config.yaml
image_size: 48
activation: "relu"
channel_attention: "se"
stem: "single"
init: "trunc_normal_002"
residual_init: "none"
max_precond_dim: 1024
merge_dims: false
adamw_lr_other_params: 0.0013
steps: 17200
epochs: 149.5
warmup_steps: 340
weight_decay: 0.1
Rows from block 5, named by matrix and row number. Rows with one number belong to one channel. Each number is 200 + 20 x the weight over its row's rms, rounded and kept within 0 to 999. All counts start at 0. After the name is the row's rms in percent of the matrix's.
# convs0: first 3x3 conv (model.blocks.5.convs.0.weight, 112x112x3x3), inputs 70-83, a 3x3 kernel for each
# convs1: second 3x3 conv (model.blocks.5.convs.1.weight, 112x112x3x3, transposed), outputs 70-83, a 3x3 kernel for each
convs0.6,105,193,202,198,226,209,206,159,190,241,214,199,188,185,182,192,163,167,189,221,225,178,189,196,188,189,208,205,239,203,194,223,200,178,223,225,177,190,227,211,211,213,182,222,221,196,195,198,184,187,202,159,200,215,187,174,216,203,186,234,170,203,181,170,173,201,199,222,207,166,208,193,204,183,217,224,217,213,184,204,185,218,209,218,199,199,180,184,184,221,174,222,209,183,190,174,186,198,190,201,221,226,220,232,197,244,195,170,187,197,200,214,193,208,231,233,221,194,196,196,194,203,227,210,201,180,179
convs1.6,091,185,200,223,175,213,218,164,182,172,195,225,180,215,229,222,186,181,197,177,225,163,265,184,225,175,233,202,192,209,172,212,237,180,208,187,192,251,231,184,204,236,241,181,182,194,243,199,192,193,214,217,173,203,200,189,187,190,185,201,174,221,190,172,212,194,193,189,184,203,195,214,215,224,212,197,180,230,228,222,184,175,205,208,206,211,198,193,204,189,199,232,184,175,208,238,225,171,201,173,201,159,201,201,242,195,178,188,184,210,186,168,208,184,217,175,200,206,192,205,205,197,167,174,188,185,223
convs0.7,112,177,181,200,216,176,201,214,201,181,186,166,210,200,167,212,183,205,203,205,186,211,206,225,167,179,213,209,224,194,179,202,212,183,213,208,231,191,195,151,198,200,186,218,175,219,185,203,225,215,202,200,207,238,184,198,217,206,215,208,221,197,188,223,194,208,209,185,210,203,205,187,224,191,239,179,196,151,212,245,223,183,178,185,181,215,243,192,211,195,205,228,218,197,193,222,180,206,195,196,137,185,175,246,198,194,186,233,226,209,190,178,182,193,207,201,179,208,176,214,189,218,183,220,236,182,196
convs1.7,108,193,206,198,181,234,221,204,213,200,184,225,183,193,215,208,191,228,217,164,162,217,206,160,182,191,212,189,194,180,206,190,194,195,165,176,226,223,208,172,261,241,201,207,202,191,200,190,155,201,187,222,205,179,191,207,146,212,203,196,193,199,180,185,210,190,208,209,185,193,203,194,183,208,202,183,189,191,181,170,202,233,192,207,172,187,214,203,179,194,211,174,186,204,197,189,222,231,199,184,205,189,248,248,185,144,169,211,203,203,237,178,193,198,197,169,201,187,189,211,195,201,199,185,239,191,203
convs0.8,094,183,203,198,208,186,209,195,196,201,197,209,207,188,244,187,193,192,205,189,221,196,202,198,195,188,190,184,195,173,180,186,193,144,195,179,178,206,199,245,202,122,191,199,190,215,211,207,213,219,170,196,191,199,189,194,222,184,200,244,147,172,206,186,211,187,223,183,182,191,217,193,216,189,199,193,176,231,186,213,199,205,200,164,197,197,185,214,197,206,214,168,240,215,210,202,214,205,250,210,195,234,197,191,209,186,194,211,184,181,204,205,194,199,191,188,198,193,192,187,202,223,183,190,196,164,192
convs1.8,079,213,196,192,184,217,177,213,203,187,196,233,209,202,235,192,192,221,195,187,213,186,210,221,228,157,214,194,194,196,197,222,219,235,170,196,205,243,231,214,196,147,209,226,211,216,190,233,196,220,226,212,183,212,205,197,200,201,184,123,225,172,237,200,212,203,204,204,201,198,203,193,197,204,220,205,197,198,210,210,190,194,199,212,202,205,200,206,217,225,189,190,171,208,182,186,189,201,184,219,184,214,167,187,194,195,199,197,206,208,196,218,175,196,224,202,195,209,193,179,187,213,173,177,205,184,226
convs0.9,092,194,204,215,191,228,184,233,183,193,206,216,201,235,224,194,206,211,169,177,223,173,196,210,192,202,184,184,184,185,167,208,197,193,192,217,223,217,170,220,204,139,160,195,214,199,193,222,205,180,162,181,212,192,211,189,158,203,192,174,161,211,224,194,205,216,214,206,221,192,186,170,224,181,168,200,208,163,209,181,200,174,214,199,179,213,165,196,215,204,195,212,182,210,187,191,214,183,186,168,193,191,216,197,211,242,183,173,191,185,223,198,196,145,219,190,196,222,178,212,192,171,219,206,187,197,186
convs1.9,091,194,193,213,183,198,188,161,196,210,190,200,182,154,218,203,215,193,206,229,200,225,168,233,227,164,149,218,215,201,185,203,232,201,191,219,202,208,206,223,144,151,192,195,188,202,212,197,192,203,186,228,187,224,204,198,227,176,202,200,174,187,166,179,182,223,206,209,179,178,220,182,157,209,222,194,209,188,199,214,203,198,197,211,200,238,168,188,189,176,185,217,231,202,193,209,213,227,191,221,230,225,165,164,207,249,170,170,194,183,191,207,208,216,197,213,187,182,223,208,218,153,194,209,225,233,192
convs0.10,091,208,173,183,194,162,180,202,186,243,177,153,183,187,180,210,201,205,202,211,214,161,227,223,219,216,175,214,185,200,201,177,169,208,174,203,194,199,215,225,164,242,245,214,232,216,204,178,185,195,185,165,205,205,187,179,215,187,184,272,241,203,165,197,187,231,200,212,221,191,169,213,219,196,216,191,189,217,207,198,207,216,202,189,203,224,271,229,227,190,184,178,177,180,194,190,183,201,203,181,182,190,212,198,208,238,260,206,171,187,206,204,183,181,224,212,204,196,184,174,209,197,198,189,210,199,205
convs1.10,091,216,213,224,212,193,204,212,195,222,204,192,200,188,149,177,209,190,181,181,215,180,188,282,165,205,178,186,205,208,188,225,205,211,196,220,207,204,191,189,187,173,201,181,201,212,201,207,204,187,192,189,190,194,183,170,165,193,184,218,176,219,225,233,197,188,194,231,336,192,203,263,174,206,206,217,181,168,193,240,208,210,226,207,192,229,234,205,199,243,187,211,203,209,205,199,187,199,191,216,215,197,197,174,172,199,205,189,210,178,198,192,222,236,201,203,224,207,216,165,208,178,210,229,190,213,198
convs0.11,113,179,156,203,187,218,232,201,229,230,210,202,238,204,173,171,205,207,198,211,225,168,169,230,205,209,199,188,191,185,211,191,215,200,198,213,191,177,202,170,204,203,198,217,170,203,194,209,194,199,159,172,207,205,223,204,234,206,202,225,210,183,197,193,219,189,211,162,156,210,195,191,193,201,203,204,180,181,192,205,217,196,197,206,214,202,180,199,202,185,179,190,209,195,192,195,193,207,206,185,209,176,188,228,214,272,245,189,162,205,223,228,183,218,184,199,154,210,207,189,221,203,179,220,191,213,198
convs1.11,108,186,184,213,173,171,203,179,209,242,191,220,197,196,171,194,205,169,196,169,198,198,164,178,141,168,226,218,203,192,205,193,176,212,197,216,221,240,219,200,185,168,184,177,197,194,202,199,190,213,188,191,199,159,216,190,188,198,203,220,169,187,211,217,214,198,205,204,180,211,193,197,200,223,217,214,191,160,194,203,205,194,199,217,203,205,200,184,189,205,202,202,211,223,217,203,199,227,170,182,207,187,158,185,192,222,141,147,181,234,205,192,196,209,216,181,164,188,223,181,214,171,181,198,198,218,181
convs0.12,106,212,206,207,189,222,204,228,209,197,203,214,211,212,251,218,229,188,198,172,226,214,211,197,202,193,223,200,205,197,204,187,192,218,197,188,212,201,191,189,202,220,102,201,214,220,197,183,210,211,210,254,203,187,198,216,203,204,252,157,207,181,231,217,199,190,221,209,226,218,197,204,217,205,180,213,182,227,192,187,164,177,213,216,188,196,187,208,201,186,182,179,224,209,199,215,211,186,212,201,183,163,172,225,221,200,203,192,208,205,185,214,206,158,191,195,212,213,200,155,187,212,195,213,190,213,185
convs1.12,103,189,184,170,198,212,165,209,224,186,204,214,222,235,176,224,212,200,223,197,185,205,165,178,183,204,202,228,194,208,200,216,219,172,198,219,187,240,239,193,217,211,226,219,210,197,241,197,201,162,226,190,186,202,182,206,153,227,133,216,185,203,228,180,190,209,192,199,227,203,200,230,209,190,207,188,206,209,219,205,192,196,216,220,182,187,197,214,219,203,217,192,197,200,200,247,219,202,209,193,186,192,177,232,201,184,210,252,226,214,171,181,197,203,221,189,235,210,216,170,194,227,199,206,203,180,204
convs0.13,098,223,213,211,212,157,188,207,197,210,196,201,223,222,182,213,210,202,192,162,226,183,212,235,189,192,195,192,186,213,223,224,203,177,199,220,198,183,205,202,196,218,210,191,188,248,176,179,182,192,216,209,160,207,198,200,171,172,185,238,195,189,238,177,196,193,184,204,220,204,162,203,195,194,203,187,194,207,184,205,212,218,218,233,236,230,274,243,229,199,233,192,175,207,203,198,196,196,189,198,181,204,200,192,231,200,204,228,195,218,221,192,212,194,206,214,226,190,202,211,199,227,206,212,203,202,214
convs1.13,092,203,188,200,197,195,179,160,165,199,210,196,205,205,177,174,194,162,210,159,219,172,189,164,182,140,199,209,214,192,214,179,206,209,233,201,229,197,204,198,200,158,173,181,184,192,169,213,188,176,195,190,201,208,223,214,166,198,214,212,221,222,198,221,201,201,196,179,230,218,194,181,200,189,219,192,190,217,175,207,186,205,257,255,227,248,240,236,258,245,244,195,188,210,191,171,180,186,197,196,211,194,208,229,187,210,223,209,193,214,171,192,197,218,201,221,179,194,227,200,196,210,223,226,204,209,230
convs0.14,097,197,212,203,185,196,197,182,198,204,200,153,203,174,227,208,192,199,227,200,211,233,192,259,208,216,222,117,165,191,171,184,186,185,164,185,231,219,213,190,183,146,222,213,158,210,189,171,182,161,244,209,198,208,177,212,203,207,209,196,201,228,198,205,190,174,182,225,215,147,210,203,196,209,237,185,194,185,234,193,188,212,214,167,195,189,188,205,177,182,211,202,184,209,210,188,217,209,229,219,225,187,171,213,174,190,200,212,222,178,192,218,194,209,201,195,178,191,197,228,178,225,187,195,191,208,182
convs1.14,113,197,199,221,210,203,204,206,176,204,200,185,192,203,229,179,214,174,184,204,219,204,182,181,231,171,200,188,189,214,203,213,210,192,188,203,200,218,194,182,222,225,199,194,207,213,196,206,190,210,233,193,222,179,184,205,180,166,192,149,201,196,247,196,187,204,203,193,199,196,191,210,202,166,206,211,204,219,200,178,185,206,192,201,208,205,201,221,185,243,225,151,163,202,204,207,226,193,219,187,186,206,194,232,243,184,198,218,177,205,237,197,229,163,201,193,219,225,246,200,215,201,195,200,196,202,200
convs0.15,092,211,191,222,212,189,195,225,178,200,208,235,176,223,170,207,207,204,210,215,200,215,164,227,201,164,183,175,180,190,200,190,204,187,220,195,131,209,214,233,227,159,247,239,133,169,193,206,205,200,237,213,204,232,187,196,223,194,207,230,229,187,172,163,199,181,214,192,192,199,222,195,209,222,192,213,181,193,224,167,234,212,210,152,204,159,220,203,184,201,198,224,207,198,217,214,195,207,195,192,199,225,195,202,200,187,229,164,203,226,173,231,193,199,213,212,204,196,205,176,192,210,178,181,218,202,220
convs1.15,091,228,240,218,213,226,185,213,223,195,202,163,205,179,218,180,219,209,188,206,237,202,251,222,212,193,183,159,233,205,194,190,211,196,211,211,212,189,180,221,187,181,193,197,211,201,201,192,203,184,190,185,210,215,190,205,200,196,217,182,193,204,193,187,187,194,187,207,213,207,200,200,199,188,177,214,162,208,227,185,225,188,184,164,206,154,192,197,171,206,194,223,190,233,229,165,190,207,208,193,210,213,225,171,212,172,215,179,193,204,178,188,208,201,192,205,194,212,193,171,184,185,224,179,193,188,196
convs0.16,106,193,202,174,209,225,202,213,237,208,199,211,242,172,207,201,201,186,190,213,220,200,212,190,227,204,202,202,195,187,212,238,205,208,208,247,196,219,185,199,183,225,242,186,239,200,205,217,240,214,211,207,183,220,222,189,218,197,206,259,234,195,231,222,200,168,195,186,137,179,169,204,193,192,195,188,174,197,193,183,189,180,183,207,200,184,258,223,192,205,197,161,184,216,196,181,187,201,187,174,189,204,210,153,181,189,209,163,196,215,230,196,236,189,207,175,193,222,216,191,200,161,125,199,190,213,238
convs1.16,103,192,159,213,195,170,221,201,161,217,243,197,169,174,196,212,210,208,190,171,199,233,210,175,249,194,159,194,204,195,215,184,219,179,194,212,185,211,193,164,205,236,178,200,202,203,185,230,191,179,197,214,202,208,216,194,157,209,163,208,224,191,160,199,193,225,223,234,232,173,200,201,184,201,192,171,192,239,185,201,216,230,199,178,219,179,189,189,205,185,212,212,190,202,177,201,170,197,210,228,193,187,195,208,215,181,198,172,208,170,172,196,181,184,202,232,147,183,143,179,177,185,164,201,200,172,164
convs0.17,110,180,192,207,216,205,212,205,258,195,228,217,220,177,195,218,217,214,211,176,201,199,211,208,204,238,144,176,186,173,206,195,182,212,198,229,201,199,192,215,167,246,191,181,180,206,213,213,197,206,150,185,211,242,198,210,176,198,201,189,177,200,176,202,210,180,226,162,204,180,220,174,214,199,196,200,194,216,199,185,211,211,198,205,187,165,190,167,207,186,203,199,205,199,174,163,203,210,214,196,198,197,162,154,176,193,152,191,195,216,237,212,229,239,183,187,168,195,198,187,175,170,200,191,198,211,197
convs1.17,115,233,206,214,193,182,205,199,220,228,199,147,162,205,214,211,194,198,196,205,260,213,185,196,167,196,209,182,208,183,209,181,209,201,206,191,200,171,195,198,234,247,207,219,199,216,192,172,187,205,212,176,192,219,207,239,187,208,200,256,238,189,190,152,207,200,201,195,186,180,195,199,200,182,189,177,204,206,216,190,192,230,228,221,194,225,208,199,193,212,215,217,190,202,203,225,203,188,191,178,199,215,213,195,242,233,196,168,243,208,193,227,185,209,200,187,197,227,154,227,209,202,228,200,207,192,202
convs0.18,099,214,186,218,203,217,210,198,223,218,188,189,202,159,221,221,208,197,193,199,201,195,192,262,223,186,213,200,231,176,191,216,229,182,201,187,214,208,208,203,177,254,200,231,167,220,206,186,183,193,168,227,226,173,162,219,203,175,186,205,206,190,195,175,187,195,202,181,235,197,200,182,219,190,199,190,201,206,195,228,180,213,190,189,203,202,230,188,215,197,199,167,181,200,189,177,203,228,196,205,220,207,195,171,199,183,184,184,182,185,204,206,210,189,159,215,192,194,187,237,203,213,245,219,197,195,196
convs1.18,095,167,178,186,183,196,183,191,185,181,198,187,202,185,235,199,209,192,174,209,227,225,229,189,291,219,235,181,216,222,210,207,204,205,212,205,222,219,200,190,200,212,205,190,192,192,216,197,183,232,213,217,192,193,184,219,216,212,205,210,225,202,218,168,194,179,207,194,200,196,206,205,194,209,212,195,189,170,197,203,218,197,157,163,177,190,170,169,170,184,208,188,194,205,176,197,181,191,177,167,215,189,166,255,208,201,183,204,196,206,202,175,228,216,213,187,228,206,222,226,208,222,216,206,194,212,220
convs0.19,087,179,219,203,194,202,212,208,188,198,172,194,221,190,198,209,214,201,187,203,177,212,186,207,165,213,208,170,219,230,197,182,156,209,184,188,202,206,215,148,179,177,167,195,213,202,187,193,181,205,185,183,185,186,184,203,250,216,185,170,177,195,215,165,190,201,199,198,234,197,219,216,204,243,219,220,213,205,182,193,190,197,212,183,185,201,205,200,184,180,176,228,216,191,170,188,215,201,211,186,171,218,222,233,174,212,187,196,195,197,242,161,188,151,198,208,205,172,218,236,203,219,183,207,224,203,208
convs1.19,096,202,198,199,211,198,211,196,164,219,188,183,194,204,199,175,175,193,225,208,200,196,223,205,227,192,180,174,200,213,193,216,195,208,193,188,200,176,157,186,147,177,191,175,220,184,195,196,203,196,205,206,192,174,229,171,198,170,205,222,242,160,193,151,195,205,193,218,210,199,199,187,191,213,206,209,187,178,186,213,221,200,196,216,207,221,212,212,216,179,206,246,218,191,215,199,201,215,196,204,202,186,226,206,219,177,192,205,224,214,183,191,188,192,231,209,179,185,172,193,190,192,232,207,194,151,215
convs0.20,095,200,191,180,209,216,206,237,210,215,203,189,227,204,219,176,202,236,197,225,222,210,221,170,179,175,200,222,196,193,191,191,186,155,225,214,174,214,190,232,182,231,148,216,244,239,201,213,198,211,179,186,199,210,204,227,188,190,138,162,223,223,218,214,181,207,205,209,172,217,164,166,209,250,218,238,192,181,217,180,178,190,210,204,161,188,200,183,187,223,209,183,194,184,201,180,189,197,186,185,175,199,228,210,198,219,137,150,151,196,208,184,157,211,200,220,180,191,202,196,170,208,216,193,159,199,179
convs1.20,114,197,215,188,175,201,203,213,189,188,201,189,227,199,179,189,160,202,195,209,157,174,237,173,204,193,173,207,217,211,196,212,199,202,189,178,166,208,179,214,189,185,193,197,227,212,159,171,211,212,192,176,179,185,185,178,162,198,194,183,219,218,207,186,198,190,184,208,182,201,201,219,210,201,208,189,206,170,202,183,219,179,202,201,168,242,239,219,181,212,187,188,226,201,215,211,208,176,194,171,194,192,226,178,184,208,183,148,200,183,201,190,193,213,244,212,222,190,200,217,220,227,143,256,242,198,210
convs0.21,107,209,229,210,210,222,212,183,231,203,239,196,178,181,186,184,223,213,176,168,196,199,238,173,204,196,185,202,181,201,188,199,217,182,206,210,179,186,206,177,181,193,215,237,188,218,218,209,198,169,170,205,208,181,229,200,217,196,223,194,211,231,175,175,190,217,210,221,104,171,202,184,171,207,215,213,179,193,231,184,179,218,188,187,205,231,174,198,212,179,171,212,188,213,190,217,190,176,183,210,177,223,208,171,164,203,197,129,176,191,198,216,231,196,196,237,233,181,193,242,190,176,209,203,203,214,194
convs1.21,108,210,216,204,179,221,181,175,232,166,193,223,177,195,208,188,194,198,196,185,218,175,216,206,216,192,209,172,184,184,213,199,159,227,200,162,212,225,166,170,233,187,168,223,191,192,194,190,171,209,214,188,211,206,202,216,210,194,197,203,202,233,166,157,210,196,202,195,181,200,214,200,210,212,196,189,204,218,196,191,216,189,179,213,180,187,230,203,202,214,190,209,212,182,212,202,198,222,171,212,180,141,198,205,193,167,178,211,174,205,193,201,204,211,181,190,241,193,186,198,187,202,169,223,193,200,198
convs0.22,105,185,187,182,191,188,217,207,222,181,202,186,203,208,201,216,187,242,198,199,194,228,184,192,208,199,208,193,208,177,234,208,201,189,207,209,201,191,195,189,184,223,157,185,170,196,186,225,199,213,168,239,201,278,209,187,190,192,182,192,206,176,208,228,214,201,182,177,227,199,195,207,195,198,201,187,181,161,176,214,211,196,200,183,170,212,211,211,187,207,215,206,177,211,203,252,215,187,207,196,186,203,170,181,221,232,209,179,197,191,206,190,236,180,173,182,190,210,206,197,199,212,191,206,194,171,175
convs1.22,100,205,169,187,214,223,210,191,208,205,182,209,198,208,163,197,188,204,202,220,246,166,210,200,185,211,198,186,192,190,207,178,223,209,195,198,192,166,197,197,214,255,193,214,194,212,179,174,189,185,175,176,206,211,184,197,192,168,227,262,227,197,201,180,222,227,193,212,218,196,202,202,191,190,205,200,201,194,238,221,201,213,208,188,211,200,202,221,214,207,205,227,191,206,192,239,211,224,203,177,191,217,142,196,219,214,205,219,213,189,180,210,196,196,219,196,223,238,204,215,194,190,198,192,189,182,229
convs0.23,111,186,194,239,213,182,223,232,199,222,172,172,205,194,153,200,199,192,180,194,183,169,196,168,220,195,250,201,198,189,193,205,200,189,216,182,231,204,234,194,200,275,180,200,209,202,195,202,213,187,211,198,203,179,189,205,196,199,168,212,194,221,193,204,200,191,192,197,181,209,195,199,198,195,222,186,176,215,208,207,191,214,191,219,216,235,196,175,213,218,181,192,177,199,174,159,213,212,170,224,174,210,208,191,191,198,233,191,179,211,212,194,207,189,209,217,235,181,210,228,187,194,219,203,203,204,213
convs1.23,118,167,196,164,180,225,186,198,221,189,201,196,198,216,162,175,198,198,189,221,250,245,199,213,216,197,186,212,193,205,216,229,208,187,210,184,216,217,158,184,221,163,182,207,188,197,209,202,194,197,184,185,181,183,217,200,243,202,202,167,187,183,218,196,189,193,197,190,179,207,201,196,216,195,187,208,203,207,212,205,213,223,187,210,200,195,193,219,183,185,190,188,192,196,232,172,195,214,213,144,202,198,202,246,210,188,156,199,222,226,210,179,215,208,218,170,213,237,193,186,204,186,206,199,184,188,189
convs0.24,088,210,208,223,221,214,229,218,215,181,194,207,197,198,191,248,195,242,186,233,211,157,194,269,283,217,232,229,207,226,237,211,216,197,198,232,198,214,199,166,213,174,176,215,198,183,190,181,199,212,170,188,203,215,184,189,203,231,170,184,168,177,195,212,194,201,208,224,211,222,208,190,232,198,228,183,204,154,187,184,219,200,203,159,198,188,200,195,210,197,180,206,170,204,179,184,205,192,214,219,198,196,185,196,216,198,177,255,188,220,200,202,203,226,224,202,215,213,203,215,208,206,201,188,189,213,228
convs1.24,102,207,202,216,195,231,204,195,184,194,207,216,186,177,123,194,202,198,214,225,228,233,199,184,200,223,190,189,212,210,184,224,207,228,194,206,191,197,201,222,181,195,206,201,204,200,219,183,218,179,158,193,196,201,201,214,197,187,210,288,194,189,180,209,194,195,198,184,181,196,200,193,202,197,202,205,154,88,195,196,181,196,205,199,213,208,201,207,209,210,196,212,201,186,184,179,194,204,193,198,193,205,183,188,231,205,202,204,209,215,205,203,229,226,229,210,199,192,214,169,211,188,220,200,218,204,217
convs0.25,100,203,211,221,202,180,193,186,215,185,198,218,189,193,185,200,186,162,216,216,181,221,192,220,200,213,183,179,211,194,182,196,166,180,193,216,184,211,218,201,206,162,198,158,249,189,200,227,180,204,205,219,194,205,200,168,215,227,220,218,188,205,197,191,195,215,178,208,182,184,219,234,220,189,186,192,199,191,178,186,214,206,217,180,197,213,208,216,197,229,198,205,175,212,232,177,201,192,148,235,190,202,215,213,226,210,171,193,195,203,204,228,184,209,207,202,279,181,217,199,217,188,167,183,196,167,211
convs1.25,099,228,165,232,185,188,211,213,183,217,167,187,180,214,214,194,197,202,205,196,235,180,230,254,204,181,189,197,217,217,224,202,200,189,202,188,196,177,197,196,183,199,181,207,217,204,188,154,212,205,207,210,207,197,182,163,201,192,196,219,149,210,211,216,211,246,214,191,179,171,194,184,172,195,177,171,217,229,200,177,185,202,216,217,210,187,199,215,204,201,193,225,158,199,193,174,142,194,203,193,192,237,215,160,160,163,202,229,217,206,205,188,210,215,208,196,198,196,196,200,213,187,218,237,203,209,205
convs0.26,095,209,204,219,198,203,189,194,201,228,237,216,235,201,198,190,225,196,214,195,202,209,219,193,222,203,205,198,207,211,176,208,187,176,218,205,170,187,194,206,175,209,192,209,192,190,202,207,209,205,179,183,212,183,190,207,201,209,229,198,212,190,206,191,193,220,189,202,200,211,206,201,205,191,202,197,206,178,180,184,156,183,174,201,194,161,193,198,199,215,185,177,200,172,189,193,183,194,181,190,199,200,201,175,158,181,180,184,136,211,195,172,190,196,199,190,225,196,190,201,194,196,193,201,200,173,195
convs1.26,087,213,201,192,188,201,185,185,192,186,192,197,167,196,228,208,196,193,188,228,229,210,200,209,198,201,206,198,206,194,193,214,198,192,223,190,208,189,209,186,207,212,207,188,198,200,168,219,174,203,195,207,182,210,195,195,218,219,237,182,214,220,233,189,210,180,208,195,203,202,199,198,190,191,187,191,195,212,190,195,194,204,187,181,170,191,163,212,186,191,190,235,223,191,199,208,200,201,212,219,227,209,217,207,230,206,222,200,206,182,164,195,191,206,181,206,190,185,216,197,204,181,166,164,201,177,204
convs0.27,106,173,185,165,169,187,233,215,202,228,193,187,158,198,201,175,179,174,160,180,171,234,211,165,174,215,213,215,186,236,212,201,184,180,214,227,216,187,183,206,197,222,251,192,220,204,201,219,192,228,223,173,203,229,243,179,208,202,198,232,204,199,161,179,187,182,172,189,190,151,186,194,195,213,192,169,174,176,186,217,213,177,188,192,227,228,223,217,197,210,204,204,173,186,197,198,191,223,208,233,205,233,241,212,214,206,162,172,203,185,207,208,186,198,213,198,215,168,190,211,209,235,238,226,219,212,195
convs1.27,097,194,190,214,216,225,216,202,206,207,213,210,211,222,195,198,198,222,193,188,178,204,191,217,229,243,231,235,174,192,217,220,212,182,194,213,207,220,204,199,193,220,187,179,202,206,196,210,199,176,230,216,215,224,184,205,220,226,244,249,217,166,231,184,198,192,207,207,204,207,193,192,190,210,246,192,215,219,211,213,188,190,201,186,231,205,199,173,199,193,197,195,206,201,217,224,214,178,189,186,198,216,203,230,208,184,173,163,207,216,194,213,201,213,179,207,184,221,184,168,208,176,195,187,186,213,207
convs0.28,095,191,214,207,182,223,185,179,219,189,208,190,195,159,208,182,194,193,203,191,232,212,248,265,222,166,198,229,205,210,178,238,200,215,197,185,175,198,188,216,197,274,188,204,179,173,209,200,196,212,140,205,199,194,212,212,194,186,205,217,217,206,188,183,182,193,191,188,201,172,208,194,236,194,189,198,191,177,211,228,195,240,180,193,209,184,200,195,220,193,180,191,170,223,146,179,217,211,219,211,205,202,226,184,212,202,232,195,202,197,226,214,187,187,198,214,164,218,230,224,195,217,216,197,202,215,179
convs1.28,098,169,193,212,174,236,193,178,181,193,199,188,193,197,206,192,166,172,187,170,167,168,209,129,200,172,199,136,218,194,206,180,227,174,189,183,222,189,193,197,177,242,184,191,190,195,200,201,209,222,199,227,187,217,195,179,217,219,223,248,171,185,205,153,213,189,190,192,166,187,215,199,169,167,197,174,209,200,215,192,206,205,233,172,213,225,208,235,225,195,239,189,203,210,188,206,211,218,202,196,207,177,153,228,226,207,206,227,225,170,172,189,192,204,206,201,178,209,200,199,239,207,231,220,199,217,186
convs0.29,085,204,200,199,210,201,202,209,184,177,190,213,222,183,213,217,196,211,193,196,203,190,207,202,207,201,223,181,196,191,198,180,217,197,227,220,222,192,191,183,195,196,191,179,185,173,189,182,177,181,176,196,188,196,184,167,168,205,181,191,176,181,222,206,186,198,220,206,225,151,206,176,208,206,236,198,181,181,191,182,179,192,194,186,211,156,210,187,177,177,189,198,211,244,229,203,200,214,196,213,162,183,177,176,202,157,199,212,228,213,196,191,206,203,203,150,173,203,195,205,191,209,239,197,196,217,176
convs1.29,091,189,195,202,188,204,208,186,191,193,220,182,189,216,196,210,211,209,185,176,209,218,250,173,216,210,227,205,189,180,228,206,200,201,219,196,230,193,163,206,163,173,192,197,190,185,157,190,211,237,190,214,194,207,172,182,193,245,189,140,192,202,174,201,187,198,191,190,208,198,180,197,194,180,199,206,201,202,176,192,189,191,221,228,208,209,170,200,210,204,219,210,179,211,223,206,222,192,209,217,213,242,203,151,151,185,219,180,187,196,241,232,210,186,204,239,220,182,172,202,193,200,207,200,193,214,194
convs0.30,101,204,188,201,203,218,215,216,218,208,200,162,188,208,208,211,193,212,188,197,193,184,183,156,199,173,148,197,202,178,177,198,218,215,211,190,214,202,178,190,197,282,185,205,186,161,180,202,172,199,253,243,187,244,156,187,213,227,158,195,216,214,241,194,158,188,228,200,168,203,212,193,207,191,152,187,209,205,183,149,171,202,206,199,188,217,205,182,206,209,196,201,192,204,196,173,191,186,205,253,222,211,222,180,176,193,198,201,207,199,209,211,189,174,200,186,182,207,201,171,197,209,169,178,160,195,196
convs1.30,088,198,176,193,170,201,179,188,216,189,179,207,179,207,219,177,179,214,173,201,222,197,235,255,222,213,159,228,199,205,203,168,202,192,218,226,169,159,236,225,218,216,222,201,212,184,194,205,192,227,206,205,177,198,178,192,173,182,191,187,227,219,201,190,194,194,215,197,196,200,219,188,229,193,240,241,215,226,213,207,193,217,188,200,187,218,201,206,210,196,192,200,184,203,175,191,187,198,197,166,168,202,167,180,219,149,190,158,210,214,179,191,224,134,191,173,184,201,199,220,218,186,215,210,226,191,203
convs0.31,125,171,193,197,182,240,195,205,217,149,195,212,180,219,194,186,217,199,199,208,207,208,231,215,204,227,227,184,177,198,218,216,223,175,171,229,177,207,210,193,203,216,190,194,212,235,181,181,206,168,167,209,214,217,204,238,194,203,192,219,187,196,195,188,165,202,206,189,217,210,192,221,179,224,198,197,199,215,221,184,172,199,191,188,175,190,201,164,187,199,207,190,196,231,201,180,193,222,198,212,191,205,217,225,200,172,173,169,164,200,234,188,187,149,209,191,184,215,193,259,201,232,216,219,196,206,186
convs1.31,129,218,205,221,199,225,205,203,190,189,196,194,231,204,206,181,191,185,180,184,194,184,197,183,223,191,213,179,200,214,194,187,211,161,214,183,212,184,265,174,248,185,170,200,191,190,166,191,170,205,225,189,194,211,221,225,218,210,197,228,193,232,140,215,204,208,198,202,191,197,211,183,196,198,210,200,214,209,184,179,191,226,189,194,212,190,226,179,202,197,163,206,193,190,191,207,186,184,179,180,171,167,172,226,225,220,199,196,175,212,225,202,214,205,216,197,201,177,217,224,178,206,197,206,220,186,236
convs0.32,126,246,212,197,238,187,162,167,170,192,199,207,167,218,174,183,180,186,203,213,211,164,194,210,180,188,155,222,221,195,232,199,197,209,235,167,203,194,187,201,206,173,170,216,194,209,219,231,219,243,194,164,207,191,179,186,209,230,229,210,177,220,205,160,208,196,196,189,210,238,214,218,227,179,193,186,155,192,178,196,192,211,168,166,170,200,171,206,219,205,181,185,213,195,198,190,184,193,195,180,225,211,191,164,151,170,238,219,197,188,164,203,174,221,202,210,205,222,183,158,189,166,189,200,203,203,182
convs1.32,124,203,194,247,230,198,224,195,195,222,213,208,206,178,192,198,228,203,201,177,207,173,209,191,210,192,200,211,178,196,209,197,213,195,196,199,174,164,178,206,157,237,210,235,220,190,197,205,191,201,190,191,224,189,199,224,206,226,214,221,224,230,229,181,186,189,198,182,199,202,197,195,199,201,175,199,190,217,196,195,191,208,206,221,190,200,208,206,187,214,184,169,197,191,198,203,212,183,199,202,193,176,194,146,144,175,202,214,212,183,197,187,198,218,210,202,215,225,231,202,218,219,195,215,200,197,221